python train.py --arch="convnext_v2" --model="self-supervised image encoder" --dataset="capsule endoscopy frames (Kvasir-Capsule)" --train_examples=42238 --image_size=32 --crop_scale_min=0.2 --horizontal_flip=true --color_jitter=0.4 --cutout=0.25 --method="simclr" --isotropic=false --norm="layernorm" --activation="quick_gelu" --mlp_ratio=2 --inner_norm=false --drop_path=0.1 --patch_size=[2, 2] --depths=[3, 6, 3] --widths=[64, 128, 256] --kernel_size=7 --projector_hidden=1024 --projector_out=256 --projector_hidden_layers=2 --temperature=0.2 --init="xavier_uniform" --residual_init="none" --optimizer="muon" --muon_scale="match_rms_adamw" --lr=0.0017 --momentum=0.9 --nesterov=true --orthogonalizer="polar_express" --adamw_lr_other_params=0.00076 --grad_clip=3.0 --steps=5700 --batch_size=128 --epochs=17.3 --lr_schedule="wsd_sqrt" --decay_fraction=0.3 --final_lr_fraction=0.05 --warmup_steps=110 --weight_decay=0.2 --adamw_weight_decay_other_params=0.05
Rows from block 2 of a small self-supervised image encoder, named by matrix and row number. Rows with one number belong to one neuron. Each number is 50 + 10 x the weight over its row's rms, rounded and kept within 0 to 99. All counts start at 0. After the name is the row's rms in percent of the matrix's.
After each neuron's rows are labels from the 100 images, of 14976, where the neuron reaches its highest value: "patch colour" is the nearest of a few named colours to the mean colour under the peak. Only what is clearly more common there than usual is listed. The data: capsule endoscopy frames (Kvasir-Capsule). In brackets: how many of the 100.
# fc1: MLP up (model.blocks.2.mlp.fc1.weight, 128x64), inputs 0-63
# fc2: MLP down (model.blocks.2.mlp.fc2.weight, 64x128, transposed), outputs 0-63

fc1.102 100:28 52 25 47 48 52 56 47 38 38 61 47 53 51 70 60 44 75 45 45 33 40 52 52 52 51 62 55 44 28 38 59 60 40 53 55 50 41 34 50 62 51 77 46 36 53 65 54 49 59 56 54 58 43 53 50 49 55 53 54 56 56 49 50
fc2.102 099:50 47 65 65 48 63 66 42 63 64 45 52 40 44 44 41 49 58 42 61 46 45 50 46 32 61 51 54 48 52 58 45 40 35 45 53 42 68 49 46 54 25 49 65 40 53 59 40 41 20 43 51 52 32 44 62 50 31 49 46 49 49 59 52
patch colour: black (95)

fc1.36 185:43 53 49 46 44 94 57 59 58 50 37 51 49 55 57 63 35 54 47 48 48 46 46 47 02 45 50 46 48 58 47 66 49 50 48 50 43 54 50 48 49 49 47 56 50 54 45 45 53 63 52 44 49 49 50 47 47 42 65 48 45 53 41 48
fc2.36 115:48 34 55 37 70 33 52 37 60 44 58 39 44 40 43 61 38 45 58 54 72 57 46 42 34 52 39 49 47 57 50 64 51 61 62 57 47 50 35 33 59 51 62 57 61 45 70 51 53 42 34 46 39 39 65 37 49 48 52 48 50 62 42 60
patch colour: grey (46)

fc1.115 071:52 51 62 36 47 56 73 58 42 47 53 48 48 25 51 57 35 33 40 65 50 56 49 34 62 48 43 50 51 57 47 53 47 52 44 45 55 46 48 44 67 45 25 42 35 27 45 55 61 54 46 31 59 60 42 58 61 62 41 51 41 57 48 46
fc2.115 074:59 60 51 56 64 44 44 53 39 48 68 27 62 57 57 51 43 42 48 39 34 40 52 30 53 56 41 62 64 52 34 64 53 51 47 65 55 31 53 47 36 41 56 48 45 49 49 51 52 58 39 28 52 30 58 63 43 49 59 49 51 63 55 65
patch colour: orange (59)

fc1.3 115:48 47 46 61 48 45 56 45 49 46 48 48 66 52 56 42 64 49 38 42 50 42 58 36 63 64 52 49 50 56 51 86 55 59 48 42 48 52 53 42 50 59 58 41 50 57 52 42 42 33 49 58 47 44 45 37 39 44 67 41 51 53 11 58
fc2.3 117:51 53 47 64 34 58 51 74 36 51 69 54 61 52 39 53 58 63 60 34 46 44 53 60 58 46 59 36 41 39 52 53 37 44 44 50 34 46 38 41 53 46 56 68 32 53 63 60 58 62 52 41 44 57 48 45 33 43 65 34 51 49 48 66
patch colour: grey (39)

fc1.13 110:39 31 59 41 43 43 50 47 48 32 52 46 44 41 44 65 48 69 53 56 37 52 54 49 29 54 47 46 59 52 56 14 37 50 64 42 48 56 51 55 50 49 70 78 50 39 55 47 65 56 61 53 49 57 53 47 39 52 47 54 49 50 46 51
fc2.13 119:31 32 44 67 54 44 50 56 57 45 43 48 70 37 53 38 50 61 42 43 61 41 54 43 57 35 58 79 70 39 37 47 44 35 37 49 38 56 60 51 42 47 48 52 57 70 56 55 47 60 41 49 41 60 46 53 60 45 43 49 46 42 56 63
patch colour: grey (40)

fc1.10 094:33 52 68 49 45 63 59 46 64 48 51 50 47 55 50 53 46 58 44 52 38 65 56 63 59 53 42 25 56 40 55 42 45 74 65 46 43 66 54 70 54 61 56 58 43 60 37 53 34 27 56 42 61 46 54 66 49 48 58 42 47 51 45 50
fc2.10 124:61 55 55 49 44 49 39 48 32 48 58 54 33 65 57 48 40 53 33 42 46 49 45 54 62 45 35 55 53 46 45 69 58 74 35 47 48 52 50 54 47 44 79 53 62 39 43 47 41 70 41 45 64 42 48 61 55 57 48 57 49 36 38 62
patch colour: orange (46)

fc1.40 075:48 45 47 56 46 46 49 36 44 60 57 59 34 50 48 59 69 48 53 52 34 60 54 36 53 43 39 67 52 59 50 45 60 47 50 44 52 36 69 43 64 42 53 53 33 37 51 43 26 72 40 39 64 63 45 59 42 65 52 35 60 42 46 52
fc2.40 089:44 54 56 43 48 58 53 46 43 58 41 50 57 40 57 47 60 48 64 55 59 38 31 37 55 42 56 72 59 34 52 47 61 39 43 42 52 41 57 43 46 23 58 51 58 39 56 64 36 45 44 42 63 36 40 56 55 61 54 35 44 54 73 41
patch colour: black (100)

fc1.31 113:59 56 39 74 63 86 44 62 36 54 53 55 62 55 41 47 43 46 52 55 40 46 34 36 53 43 56 44 53 62 43 40 31 57 38 41 48 55 57 51 48 59 52 56 51 55 54 47 52 67 41 57 46 34 68 60 43 47 52 61 45 55 41 47
fc2.31 117:54 53 33 49 50 39 40 56 61 57 38 53 50 62 51 39 45 42 45 50 65 48 56 27 49 53 38 40 43 52 61 54 59 56 57 54 59 54 47 38 64 66 36 52 40 62 26 36 77 49 61 51 40 62 52 42 60 54 33 56 47 45 41 40
patch colour: grey (45)

fc1.4 121:49 50 55 48 50 53 55 49 41 56 43 43 50 38 47 34 51 52 41 62 48 38 63 56 67 51 47 43 60 48 58 36 49 79 47 52 58 53 61 66 49 51 59 75 46 53 45 43 47 21 52 46 52 47 41 48 34 44 44 41 43 44 78 38
fc2.4 113:46 38 39 50 61 52 51 40 47 54 74 63 51 44 64 63 64 55 64 41 66 67 47 46 53 50 48 36 39 38 33 58 53 60 40 47 30 52 52 41 71 42 58 60 42 50 50 43 62 41 42 49 38 43 37 46 37 50 58 31 45 51 50 43
patch colour: grey (31)

fc1.6 108:42 50 55 59 48 43 59 42 54 57 43 49 46 56 52 50 29 53 48 51 58 78 50 57 35 53 55 53 56 39 41 53 44 41 48 47 45 42 41 52 59 47 49 16 49 50 58 66 53 88 41 53 52 62 41 57 46 60 39 55 57 55 54 50
fc2.6 119:57 62 62 57 49 64 40 49 35 47 51 67 66 57 44 57 58 75 71 41 56 43 43 54 29 47 50 59 44 47 39 37 52 41 40 27 54 53 67 43 46 49 64 68 52 58 36 40 46 55 40 48 57 38 49 51 47 57 46 50 48 39 47 55
patch colour: black (86)

fc1.127 109:40 52 60 47 35 67 51 57 54 56 52 45 44 45 47 35 33 41 50 27 50 60 61 54 38 43 56 43 52 57 58 41 32 53 44 55 44 53 50 63 63 29 52 35 50 53 52 52 55 42 57 49 73 44 52 52 58 60 50 62 54 41 82 41
fc2.127 108:52 55 27 57 41 52 52 43 33 46 58 47 58 53 53 46 52 61 47 35 41 36 54 52 36 66 44 46 40 56 62 70 60 82 49 46 50 43 57 60 62 43 51 57 38 42 51 61 46 68 46 31 48 49 52 41 51 56 39 38 59 40 43 59
patch colour: grey (27)

fc1.8 120:54 55 35 59 46 41 27 40 61 53 53 61 42 50 49 58 44 37 46 32 57 57 55 51 51 56 49 48 51 62 52 36 69 23 39 45 58 41 65 43 49 51 59 32 39 49 57 58 50 67 43 48 38 60 48 60 65 27 54 41 48 57 49 56
fc2.8 132:52 47 54 47 64 67 58 48 37 58 47 39 38 49 58 52 54 37 67 41 51 54 29 59 45 45 42 57 57 45 58 51 63 43 35 35 49 50 49 56 63 62 70 58 41 58 54 35 45 57 51 35 54 63 69 54 55 34 58 33 39 40 57 40
patch colour: black (99)

fc1.18 115:41 78 47 58 34 56 66 52 49 44 36 37 41 63 49 52 45 49 50 57 46 63 44 43 50 50 50 31 52 47 40 56 47 56 41 66 34 78 34 43 68 57 44 68 52 55 56 54 54 41 56 44 51 37 62 52 59 35 48 54 46 56 53 51
fc2.18 131:45 45 36 51 63 36 53 61 51 55 60 65 46 23 59 45 34 49 48 44 32 48 60 51 65 55 59 47 54 47 52 50 60 68 47 52 54 35 38 60 37 57 48 46 47 33 55 43 49 61 37 43 59 63 54 51 61 58 43 60 61 42 23 57
patch colour: orange (50); pink (38)

fc1.124 079:53 52 47 64 54 53 37 41 47 51 43 50 64 38 53 36 41 34 43 64 48 50 57 65 49 59 49 56 52 74 56 65 50 40 46 58 53 65 19 57 60 44 49 59 50 48 52 42 54 34 53 34 65 36 54 55 44 65 58 47 56 59 68 47
fc2.124 081:63 36 45 56 53 51 52 54 44 39 43 29 61 54 45 41 47 32 47 48 60 58 66 51 48 61 54 56 52 57 42 62 40 43 64 49 37 23 47 48 51 66 46 36 46 64 44 58 51 57 65 60 17 57 39 52 47 55 41 56 52 46 47 50
patch colour: pink (51)

fc1.27 160:46 52 47 47 47 00 38 34 50 46 56 51 45 48 51 47 66 49 54 53 50 52 57 41 41 52 51 55 44 46 56 64 49 49 42 48 43 38 39 47 51 47 46 65 48 51 52 56 54 28 52 51 56 59 47 49 55 55 54 50 45 53 70 49
fc2.27 114:54 43 52 31 74 59 40 32 54 45 55 48 53 57 38 55 39 38 42 55 65 52 55 56 59 54 34 63 47 66 47 48 54 61 54 59 54 67 29 53 51 46 53 43 57 53 58 52 48 33 22 63 56 39 45 46 62 51 35 56 52 57 56 46
patch colour: grey (49)

fc1.105 098:54 54 56 50 54 48 56 53 56 49 47 54 67 43 40 58 40 56 54 31 51 57 60 46 54 64 33 51 47 45 66 58 55 46 53 51 54 39 70 35 59 41 49 47 39 42 41 67 56 59 46 44 52 63 45 42 67 17 53 52 27 58 63 48
fc2.105 090:66 65 61 48 47 45 40 65 60 73 63 66 58 46 65 53 47 39 40 48 34 54 59 53 65 53 53 33 46 33 57 48 43 48 39 61 63 44 67 39 44 42 53 42 42 52 57 47 47 52 33 44 65 53 59 39 48 37 62 48 60 36 52 52
patch colour: orange (54)

fc1.11 149:70 42 70 82 30 49 63 36 53 59 41 51 53 44 44 43 51 52 52 53 48 46 54 45 45 42 46 68 54 47 56 54 42 49 41 49 53 28 52 52 54 45 55 28 35 62 43 55 57 62 35 59 58 34 67 56 54 52 52 51 55 49 48 45
fc2.11 145:39 37 64 53 46 46 52 54 66 54 54 59 32 72 52 44 57 44 43 66 57 60 42 61 52 52 42 42 37 47 64 41 44 44 58 55 48 54 72 45 53 46 38 51 36 54 57 46 46 26 44 42 51 66 59 57 55 50 66 48 36 49 68 34
patch colour: black (100)

fc1.32 113:47 35 51 60 43 22 48 69 38 52 39 50 57 56 45 64 43 54 52 57 49 49 48 51 37 58 34 61 59 63 55 32 54 42 57 51 25 43 53 48 54 44 49 78 42 48 49 51 64 73 55 44 41 51 60 55 48 42 55 47 46 47 38 48
fc2.32 118:41 56 55 51 53 60 44 54 50 34 68 60 59 58 43 64 47 68 53 47 46 56 42 46 47 52 60 65 57 46 29 41 28 42 29 55 49 60 46 60 40 47 43 45 27 66 55 46 52 36 50 51 38 55 46 41 44 49 27 61 39 48 59 51
patch colour: grey (28)

fc1.47 072:47 54 36 42 62 43 45 53 57 50 69 49 44 34 69 50 40 58 55 33 54 58 53 55 78 45 59 51 53 56 26 66 44 61 50 32 70 58 45 52 61 47 59 57 40 49 46 47 54 35 36 53 54 61 43 48 52 50 50 45 46 61 44 34
fc2.47 075:34 50 61 42 45 50 48 62 50 37 66 47 42 65 49 62 51 53 49 67 49 52 56 46 50 30 53 45 42 49 27 51 43 32 52 64 53 59 49 45 64 58 51 76 56 59 57 51 62 34 39 54 49 57 47 50 43 33 50 67 41 60 66 40
patch colour: grey (32)

fc1.20 088:52 55 54 22 34 50 40 67 47 46 44 57 60 41 66 58 38 55 68 63 45 53 54 48 38 50 61 54 31 62 51 36 55 52 56 67 49 40 57 56 51 40 45 43 59 36 55 42 41 60 54 37 52 50 54 45 46 54 34 44 36 69 64 50
fc2.20 094:64 59 54 43 50 57 31 62 45 60 44 53 56 53 27 57 45 41 55 53 53 38 54 41 68 39 59 45 59 52 54 21 45 61 33 59 64 53 61 54 49 52 45 54 33 48 44 43 43 63 56 59 29 61 55 43 50 52 68 48 59 39 56 50
patch colour: orange (45)

fc1.39 080:44 49 31 31 58 37 41 57 39 42 38 56 54 38 50 37 45 65 52 29 48 61 32 47 57 45 44 37 46 45 56 42 52 58 47 43 54 60 54 47 56 37 50 57 60 55 48 58 59 53 44 55 74 48 60 33 54 70 58 43 53 43 39 28
fc2.39 091:56 34 61 49 45 60 66 57 52 44 51 63 32 43 57 31 50 46 38 68 64 45 44 52 32 43 53 36 30 50 46 45 41 42 65 64 61 65 49 51 48 47 68 70 53 48 43 40 56 44 57 42 42 46 51 61 47 61 38 60 43 36 45 56
patch colour: orange (54)

fc1.120 125:57 65 53 57 45 64 68 44 36 51 52 38 64 45 50 41 43 55 51 54 49 33 49 88 68 48 47 45 54 49 50 29 49 46 56 48 57 65 62 41 54 45 54 58 42 61 47 37 40 54 51 54 49 40 47 52 55 31 41 49 66 44 41 41
fc2.120 088:54 34 33 32 68 53 60 40 55 42 45 42 48 62 42 42 44 38 46 55 59 76 51 54 80 58 54 33 53 63 58 51 41 52 60 43 66 59 45 45 45 52 40 31 60 54 49 47 60 50 40 43 52 41 49 45 58 54 39 50 52 61 57 47
patch colour: grey (28)

fc1.119 109:61 51 49 64 28 49 51 55 51 50 50 45 93 40 43 35 46 49 42 56 52 55 37 40 45 50 38 48 44 58 51 43 38 51 43 52 56 46 49 49 59 35 54 43 64 54 32 53 56 47 40 41 57 45 49 55 46 77 63 50 57 58 45 53
fc2.119 103:49 45 56 53 55 44 39 49 64 53 47 31 66 57 39 42 50 41 49 50 44 57 42 71 41 42 58 48 41 67 51 48 41 62 58 60 66 47 52 36 54 44 48 55 45 73 42 41 58 59 60 52 66 70 45 39 55 30 50 54 29 51 42 32
patch colour: yellow (46)

fc1.122 122:47 65 48 44 52 22 74 43 53 56 60 46 54 46 38 58 50 48 48 43 45 46 45 87 21 45 44 42 39 48 46 62 42 52 43 51 54 51 49 50 46 51 45 61 48 61 44 37 63 46 46 58 67 44 43 47 43 52 51 41 54 47 40 43
fc2.122 091:47 32 59 51 58 57 34 32 51 53 44 61 51 50 50 58 57 23 57 36 63 51 44 61 28 57 48 43 49 68 53 58 47 59 46 43 48 56 26 49 63 56 62 57 52 33 53 34 71 50 44 44 43 44 43 51 53 51 43 50 66 51 47 49
patch colour: grey (27)