From a checkpoint of a small self-supervised image encoder: 42238 training examples.
Rows from block 9, named by matrix and row number. Rows with one number belong to one neuron. Each number is 128 + 32 x the weight over the matrix's rms, rounded and kept within 0 to 255. All counts start at 0. Numbers have three digits each.
# fc1: MLP up (model.blocks.9.mlp.fc1.weight, 512x256), inputs 52-103
# fc2: MLP down (model.blocks.9.mlp.fc2.weight, 256x512, transposed), outputs 52-103
fc1.279:153122096142129091151123100164160149187092120102103137192117107107062096108105145090067183166177089109170204113156094126198126168154168165160118141096146149
fc1.280:118144118094123112102141081131120147133125067098037118098128115100165136164159170088109071098095087106187175146139149134081100143145115141153134135139171199
fc1.281:116102087107131176101169162129141094149144148142183110112122084102130111095123170116141066173129137193146153118155089135099084092167169103088128061193160116
fc1.282:156113163094162128125065186136110097163119142141116103122139165128129096152093109087158201145164133159180155121137166118096129164167096113093127136151144126
fc1.283:106144116138092124139111121124104174166172128138071083150110174155146150147120074105130170098118115110091171195165138145148142069067124077131113103157089145
fc1.284:162172108128151172144167101138136072124123175132122097091138189144098141096167142176111102147136084112173098104130134137125154150106129160110105179027185144
fc1.285:119152126116072140162148117234084136088112145080151141210126138096088157163130138107149106111134130144168152143085120179163100084116190178102130088122152089
fc1.286:098117142094100046090148125081128149149203118155128159088187142081142145121126132042123118137072147095136118142147084103111142107130114136132076141099123079
fc1.287:098154089138121125111104101099100093089143176129173119097147143098121145097102116154108070076068104081080120137106121118116062123099105157157191117152138170
fc1.288:161165065082148145147121087126140117090172178155106131167133126093115100108131120082115070170151132156128115183110088123062175110119171136120107131098140120
fc1.289:084169166142115125099190174127136115160091134111139136163119107146116115074125100130066213123159100128065159181127123083100159073160163118148178145120071153
fc1.290:132115122187130138138101147098089069157194106110101044111152122086126119136126150138083160132117174105196084150083142149109151128068135097155097141116206123
fc1.291:126118096141139103167094133143131094155190121148187144117102090203082100100121124191159125144177096077110121154107121146135080106113147135069123108149154137
fc1.292:139103087148164160112169104133115146118118074116125124114152084164124188104102146147141166127092085081117128093125159152096136091130132145176145093195148132
fc1.293:138165068190154157093118068158065126155214089072099149135097131123078072102129162090133163129037090118118095194130101221101152163177130164135127112013104153
fc1.294:079119131157101169145121106140116121118162106123052103132165126107143119129092126128081144132154097124160126170097133124132123191131111126094110142119118120
fc1.295:137107254137115125115103106146130134100107130135079159097112137091119163127123088154113144133137092110132149165080134112112098127158146137093141130111183098
fc1.296:163165095145115088137120104193077115072093146144129120123125121142159092120129141099172147108130093159146160160103120196086134118142127159132114116153085156
fc1.297:104140109133130102087138111130076188096155107140159147127195122125149108132148088020162140100121110137124145137098160141123124122146166090141153111141143150
fc1.298:150118114147131108107111103107108134121169107139132097102125153135114177113125083103189123116124110179135151093140140133153135128147125138085171114178169157
fc1.299:110121137043143126124114130157117150087179103115168102185165116216090160163168116185137141185123128129166139151094145097086111173145107132106135114038138136
fc1.300:091098109130112118077128176106090120115147125146139155179175113102131103076139133150139118117165136131145154145135173138106140138150141152168139113111118154
fc1.301:182107126097109151116122121100108107135088148135131074135181130192151097149075080129105115166147119108154143119152199147137111158135112124136088118125116109
fc1.302:098134105134099093155068119146089112147081143179097135107104147146121067172102098112082151136149162150057147208148143174171104098091129105161064107104173119
fc1.303:190100087120143095134112101082115185122090126134074105134084108082155125068130099185111122146113155101082081119146127101117165116108100065188127150140112166
fc1.304:094154130128166120095152193124114119152154156133095045154160144148094105146154139193144183105109102129176185133135137125087144138073121109151123149092093090
fc1.305:148151108137132122103136151058082126111165163059095031118149150070129148144157157074107140156149163117105120089109109124098145126057112134119160183124129153
fc1.306:122122134122163089100114104098094149143173148143111063092098163145146052083162161123088158124097139121162161121132154133133129172129129123117132140155183085
fc1.307:093101099054079035110145146118140145145172103128164118123155136193122153091200119156118090141119167152074181120169134163108085166151096173129162239132112106
fc1.308:180154129154099127101112082124105109126122175122169092153084134110198152097132144095116093117131155123177125083152122092141116099064039108124145119129131173
fc1.309:139205072050101217141206143144120127133156139121100148149118161130085148140197090152166161110094108166181086067152121152063085123087076131115180122132163094
fc1.310:152134097128164129087095095123073162111163122110144071130116121167150168104091126132168094161111124124158140125109120138143134131089079097097101183093098177
fc1.311:122150138163127144180153106189096101132131137116154086109158159115156116061141157130166115172212105101112120129134121164134081134135105124157120134170132100
fc1.312:104095117130121155096184134118147089125158118169134166128081110097074194169131129107107172152149143202085090147184190171150145125188078148144104131169157129
fc1.313:135113180070100143122142114137159074119118131128142148128177117119124110117121120139106115145134128098138129118123146167164178147106110115174135175088112098
fc1.314:193101108031109104111117128142180177122150156128118096145131136065167132147155153083086157180109091113131102133120097134084076115106105103122161096172150131
fc1.315:124144138098094170178154149126097222092255093116091098159147147189112104057118213096126057085180136110052132172108141158138193121141104145110077081104085179
fc1.316:118049116177071159127130145103064148161117042088110167120136079175144141133078144106098157161220105142111198129138115206097163106101092131174049111150112085
fc1.317:110175137146160150096113170089138176100133098100167057142206097059122104166168155131077166158078093116115054113118161135151112078100139140183133126105157124
fc1.318:144082098185141094125143166126084140200143120125128106097156123112164172144070070113094120192135109093172119141090118171140104068106178121115163179091121113
fc1.319:100167114188162044103155108165098149117115140118097089116066184160093112199129104130156098107158150099101146127127116139151131138104098099127097167076121099
fc1.320:114089107119165076124129147120130158146113107123158111135209137097099076098141131139235142167119095120132151106140144145170075125117116134081086146167165151
fc1.321:098079145136131092116101163115097098123190139102135141100109116156182094208118143127098101176108155101120056136073129124162098092129105117119131156087146184
fc1.322:177064145129164103193145129110156200111039095140117097158121172095120134147205156116085092155164187130131088109167239189143145155035120114158155105104152215
fc1.323:129111104138123123124143071087126104138136134164144124133102114137116119089157086144120091147107169092155090104068149100145126160125131140137159141162173185
fc1.324:125105174069166109140135189120150110159075086133172171091110109106141086153176110144122078130116149145193076106171155130149153090134127179068146172122137160
fc1.325:123109112087139079100117127159125098143144170123127113096110163208094111137143143127127134107144151120163143116040094129155127191130126144112148151046130184
fc1.326:119085147182090176154112152101192141137148086111097067140110144170154121078146163144121147174099103086031183110133169113081140096157113058115087113154152177
fc1.327:083109112204100213106131089118052156133151103096109154081154108150150162097077112079139174125125085129141098126125158121161120100173131178096099083106127134
fc1.328:055208030224144112109095113054126138127130122106154115110092177082062080164100140136113164103048085144171160124141127198107100154146130110061147157133113143
fc1.329:149104116122131151068135133051133135163116175120115221164156145144065156120111121099139098172127127114155131126156091146153089131179134128094170120109132140
fc1.330:129122133126208134149107180118116211086164088115085147159138142078096142149056067123140165152143085147131078087170114107062163157182104115109117119067129108
fc1.331:091154130162140100118174113123107120076105169150134117163105141198121141163100077128177140134092157223107139147095192128202108113135126142153083123085056090
fc1.332:138099134096115168144105158203163107174143106156103096179134102138203177120187118154145168146141143146115165109146193113114130093045131111088093087166090132
fc1.333:060151138172150134148157070068065131178209098065176105189161158105137130151133143081108142143100148123121068098150155079148091150156138141174065103120140128
fc1.334:125063165057124076165152091207089100142146143145137170151162121084098147122143155106159158132153116061074067102206117160132122143061139165103100195134164137
fc2.279:199116095111134064128126112088140177140120183160106114155111029149135110131090155081155098154161138131083133123139098089107117152130063152159167101168178179
fc2.280:098094152133132125145112220135079129157161086074158149122094118102088137089136107089147123117114116116149100129142139140131122162090137106117139119092090170
fc2.281:110175167077181116136147110138161072146199059108082170132111132135137186158129136102106108150089113153119109118105133135094158101078090155106089161126117166
fc2.282:149169098156119099110157163200097111126099089114144112184084181091146099150079123170177143119142163142118141109158106170087097070113127118116099152061166114
fc2.283:143137164138117202139071139132072109076236143126162095136172124084153159081193118146110115149137106121128152119142142087113160107112142135080136172103158109
fc2.284:135158097098117180196121084105151129117169120123176163044181209129173101093138094157088102132111104108117079139111090062116154064116096142100096058142132097
fc2.285:137205072102095076138104126061177126167124106184172181172133060144059142150148120123146118134127109117199146116174103082140095076154148059106205137110100076
fc2.286:180144083084057134154114155123139097102161107131140181079141081138108090119128133103217148152075087149147093119149147174129113120171072088147159113077142140
fc2.287:111144142082139140058190125159173137154167120157138140106137163086100134172116141176128137153090130215102163105138051232096123150089132119110085128083116119
fc2.288:108138157186145101128147106123097125131101117099156151153097140124157101055140162074098081142153133080125150138129147109154143146121127128110111108128122111
fc2.289:127124087088106151112092133115082109148137123178138141160126104118064145155185100137134114180122110100157162106093156137111192123129149103104116094088089127
fc2.290:162117153099112140128153140074188114160095183115143173132211228169110082112156087122083142117140223113105190194122153099151150099104096100063105150106166118
fc2.291:120114094164163102107135128098169127181163128118087097135126134139221113155144112186140143164126087099142095158134135177143143149107122138162177153093123116
fc2.292:125104162154144101115154091081106114154133086110144135089088109112126075088120140118117110109107108083131118138146135103090113130111172143095114182202117148
fc2.293:063104154093142160088138130106118111072167058144143156162180174047128141114193130103149142085100153093133115042169116199111101158129103086122052163198171135
fc2.294:123107130116187134137175117073076166097075114087096133155150053122129167152063124185109201154153139082135148104068100161147100118115124160142172128138179112
fc2.295:124149170085146138098142125080125152191136139088101110133149057073160137182142125121098119109144160083154150087125157172138108112121102135186140092074143120
fc2.296:138181099126151094113145113106148162127140110153146155123134141142115130076167093114100150115124113121151128151142099128091151137107133155108131145099132142
fc2.297:143139147135145101154138146178144116135133087109153108118153094151153077086114063171078110087164118126150153073127088101107137196142080182087113080179128153
fc2.298:060134168181095117146154153128134083152111079081104086108088170149083149150132127149180142108128049110090161107130168122091132088102155158111114145105095122
fc2.299:133158151157107131119127139141174165168124168120140108125123156081132115134080069148113113108102211090162118168134095173124087118147137101138107151116158100
fc2.300:153082129095141101134104103091141111113119086120099144147138139112140138205124116152115164091098149123089162113125112182140117145128140080114125108119134131
fc2.301:175123105115150131144132118157083145126129180135100136085174167100127123191129135134112148121124176082174079143086088148152177159103133134096149105134097100
fc2.302:170143166162137112167130147151079115082178149082164122123101160134100091190151180176132164153119189120115130134140128143095176123151090101137128145099172120
fc2.303:139156151096149117195143171154082147141153133154095139152183140118104151110159137093182121103143172107109153160154123102110160085088151146081181134100106142
fc2.304:097182138118130165155129132186148154142103107226098136092117116139114142150167152164201222130121090110136099160168122145110166117161088128199102091130125175
fc2.305:111131132112124102172107109148153136138163148078123085080153120117124168165123076141159124161133114181112090124173148174122115142102162142131113105152126157
fc2.306:111100146178116193124127142136213198134160137121115169122142105146132139087136145182090185091140119096147135179115138077125067159164122144108154072129105144
fc2.307:071082124139198121182111092148077109129133086094146114104109137116084103081106130141158117073152203091087149142101187094109046120135207187087124090182174137
fc2.308:114166101134152125108151157132164121182132106128104122120147137059151133093095088147152104096079108135132185129106180109125164148196159100176068104108060073
fc2.309:137135107101120159178163173151215089165148140156183093176138124156217149108176149155158137096127133109153084132180189127093041178159112195146129102129123121
fc2.310:125090151165143107151166118144165108136156098110161161118141113079117114094140154097107097137098142140075143139165158144129126115110161130110110097126067142
fc2.311:169098094116121114099100134122105113145128161035149132075139132168098099052106122103137114065134127156075121135050117163177133096139150129111148163177121168
fc2.312:106209118140128149117124102147068132106197131140116155132143098070146132110129151105149118175171102121134156156088180118102115115106092159174105083138120122
fc2.313:138097148148147087104214166142115147152114110106156125127130045140115131129106080102180142136124124129117107107100134127073137094127107089126069157100113136
fc2.314:122102177151133129152109149064168085141185068107170166086115118117124089116163132132123143142114181060154123148102185151119131178161115088173092152123137125
fc2.315:111255073145146088115109091132130096144189101104086127122154110122082163137160157129146134166166167123082155153118116103101204109157076180057164124081108084
fc2.316:116150138081088150084130066143127044187178162163094100153172165074138129137143105176134119165063125130095123162078164132155097160114091099173103235128147143
fc2.317:097143113187082097117157093096154159209137156082180141096128154147134117101176137133169085104106163097076130103075115151124165122138147160115089170122172078
fc2.318:139127133133085130092139150141135154105077131146112081166077120052146081190151087136091147138116108157092248166153114146104124179126043150126077103121180119
fc2.319:145147134091153154124182068132152081152148154046136195085081150151159110120116149151099123147074189079074165162101151134110134097119137201094086087175135115
fc2.320:098106169116111113128091110139087082130131085124121155179068125143173133140154127099101099090092183141162080120133114116145116157132112139105145121114146145
fc2.321:158114090087138101122149170131158145119093107173120123168099114142121131114147116138149166091111138078112190132165082175111114060085139182143139156119136175
fc2.322:123045152160113128110141107118229080123243161152105111115160138187193138117096097143107145059145119140087132128157137155109180163068136175094119125179129129
fc2.323:092116124118192120129130134187117144105129134165126125090154164088133110138108147116138133161111157126107141192039097133172130140135141142136138119124144119
fc2.324:177137125153154120185143136150088142089161098123138090130110121085171134146150113128182130117156110079120121120144062045138165161123129156128131164112141097
fc2.325:142123085119086173042175181088077138140165072141113122157154117097133084136143111104146094198098114133092137118124131158117162140121107114126079136122079075
fc2.326:118088146161086172124163176160135105179126100102101105119124133131160117109168155146130152098157165132116125137137054140182092113108110112160165191110128150
fc2.327:127184070132066125122153138118129148098174101127173122094106173078100164133127110160149101148114100201168151131177157150158159119074115114109125089117078126
fc2.328:109087072153131123137188120078168139114202086179128155108139190034180115124051157115180096148176069147176120030075156153138096202162122153117097106095123128
fc2.329:103146173092128201107130168174144096058160140045141115164207121106113184077103184136096114187108073143087126132155166116178072126143160080107122205136183117
fc2.330:113156124111115086113174102183073132126183163074086193144164108084085143105167108201132126150117129160082150027108185115117165144154108159108125128163098194
fc2.331:167102163144164086100145113155166157118063132131126172187160126098112129131131147111100170158079158180095096167120101123160135099144118067141155146160090157
fc2.332:148154073211141133091100156055111170041124127143120046120145111163126107137147109129118182044128090107111130148163046129152124074132116190070096146101156141
fc2.333:163125136082028137163094050078110131106106088152100113108108108126085076128051119146126136158116026128211176167136117111141116130140101222137145065155174098
fc2.334:115135111169191170140168052100126139103143057186143193105127147138123200081084092104116089118115120173150137174129171135160135237140102156153140106139101094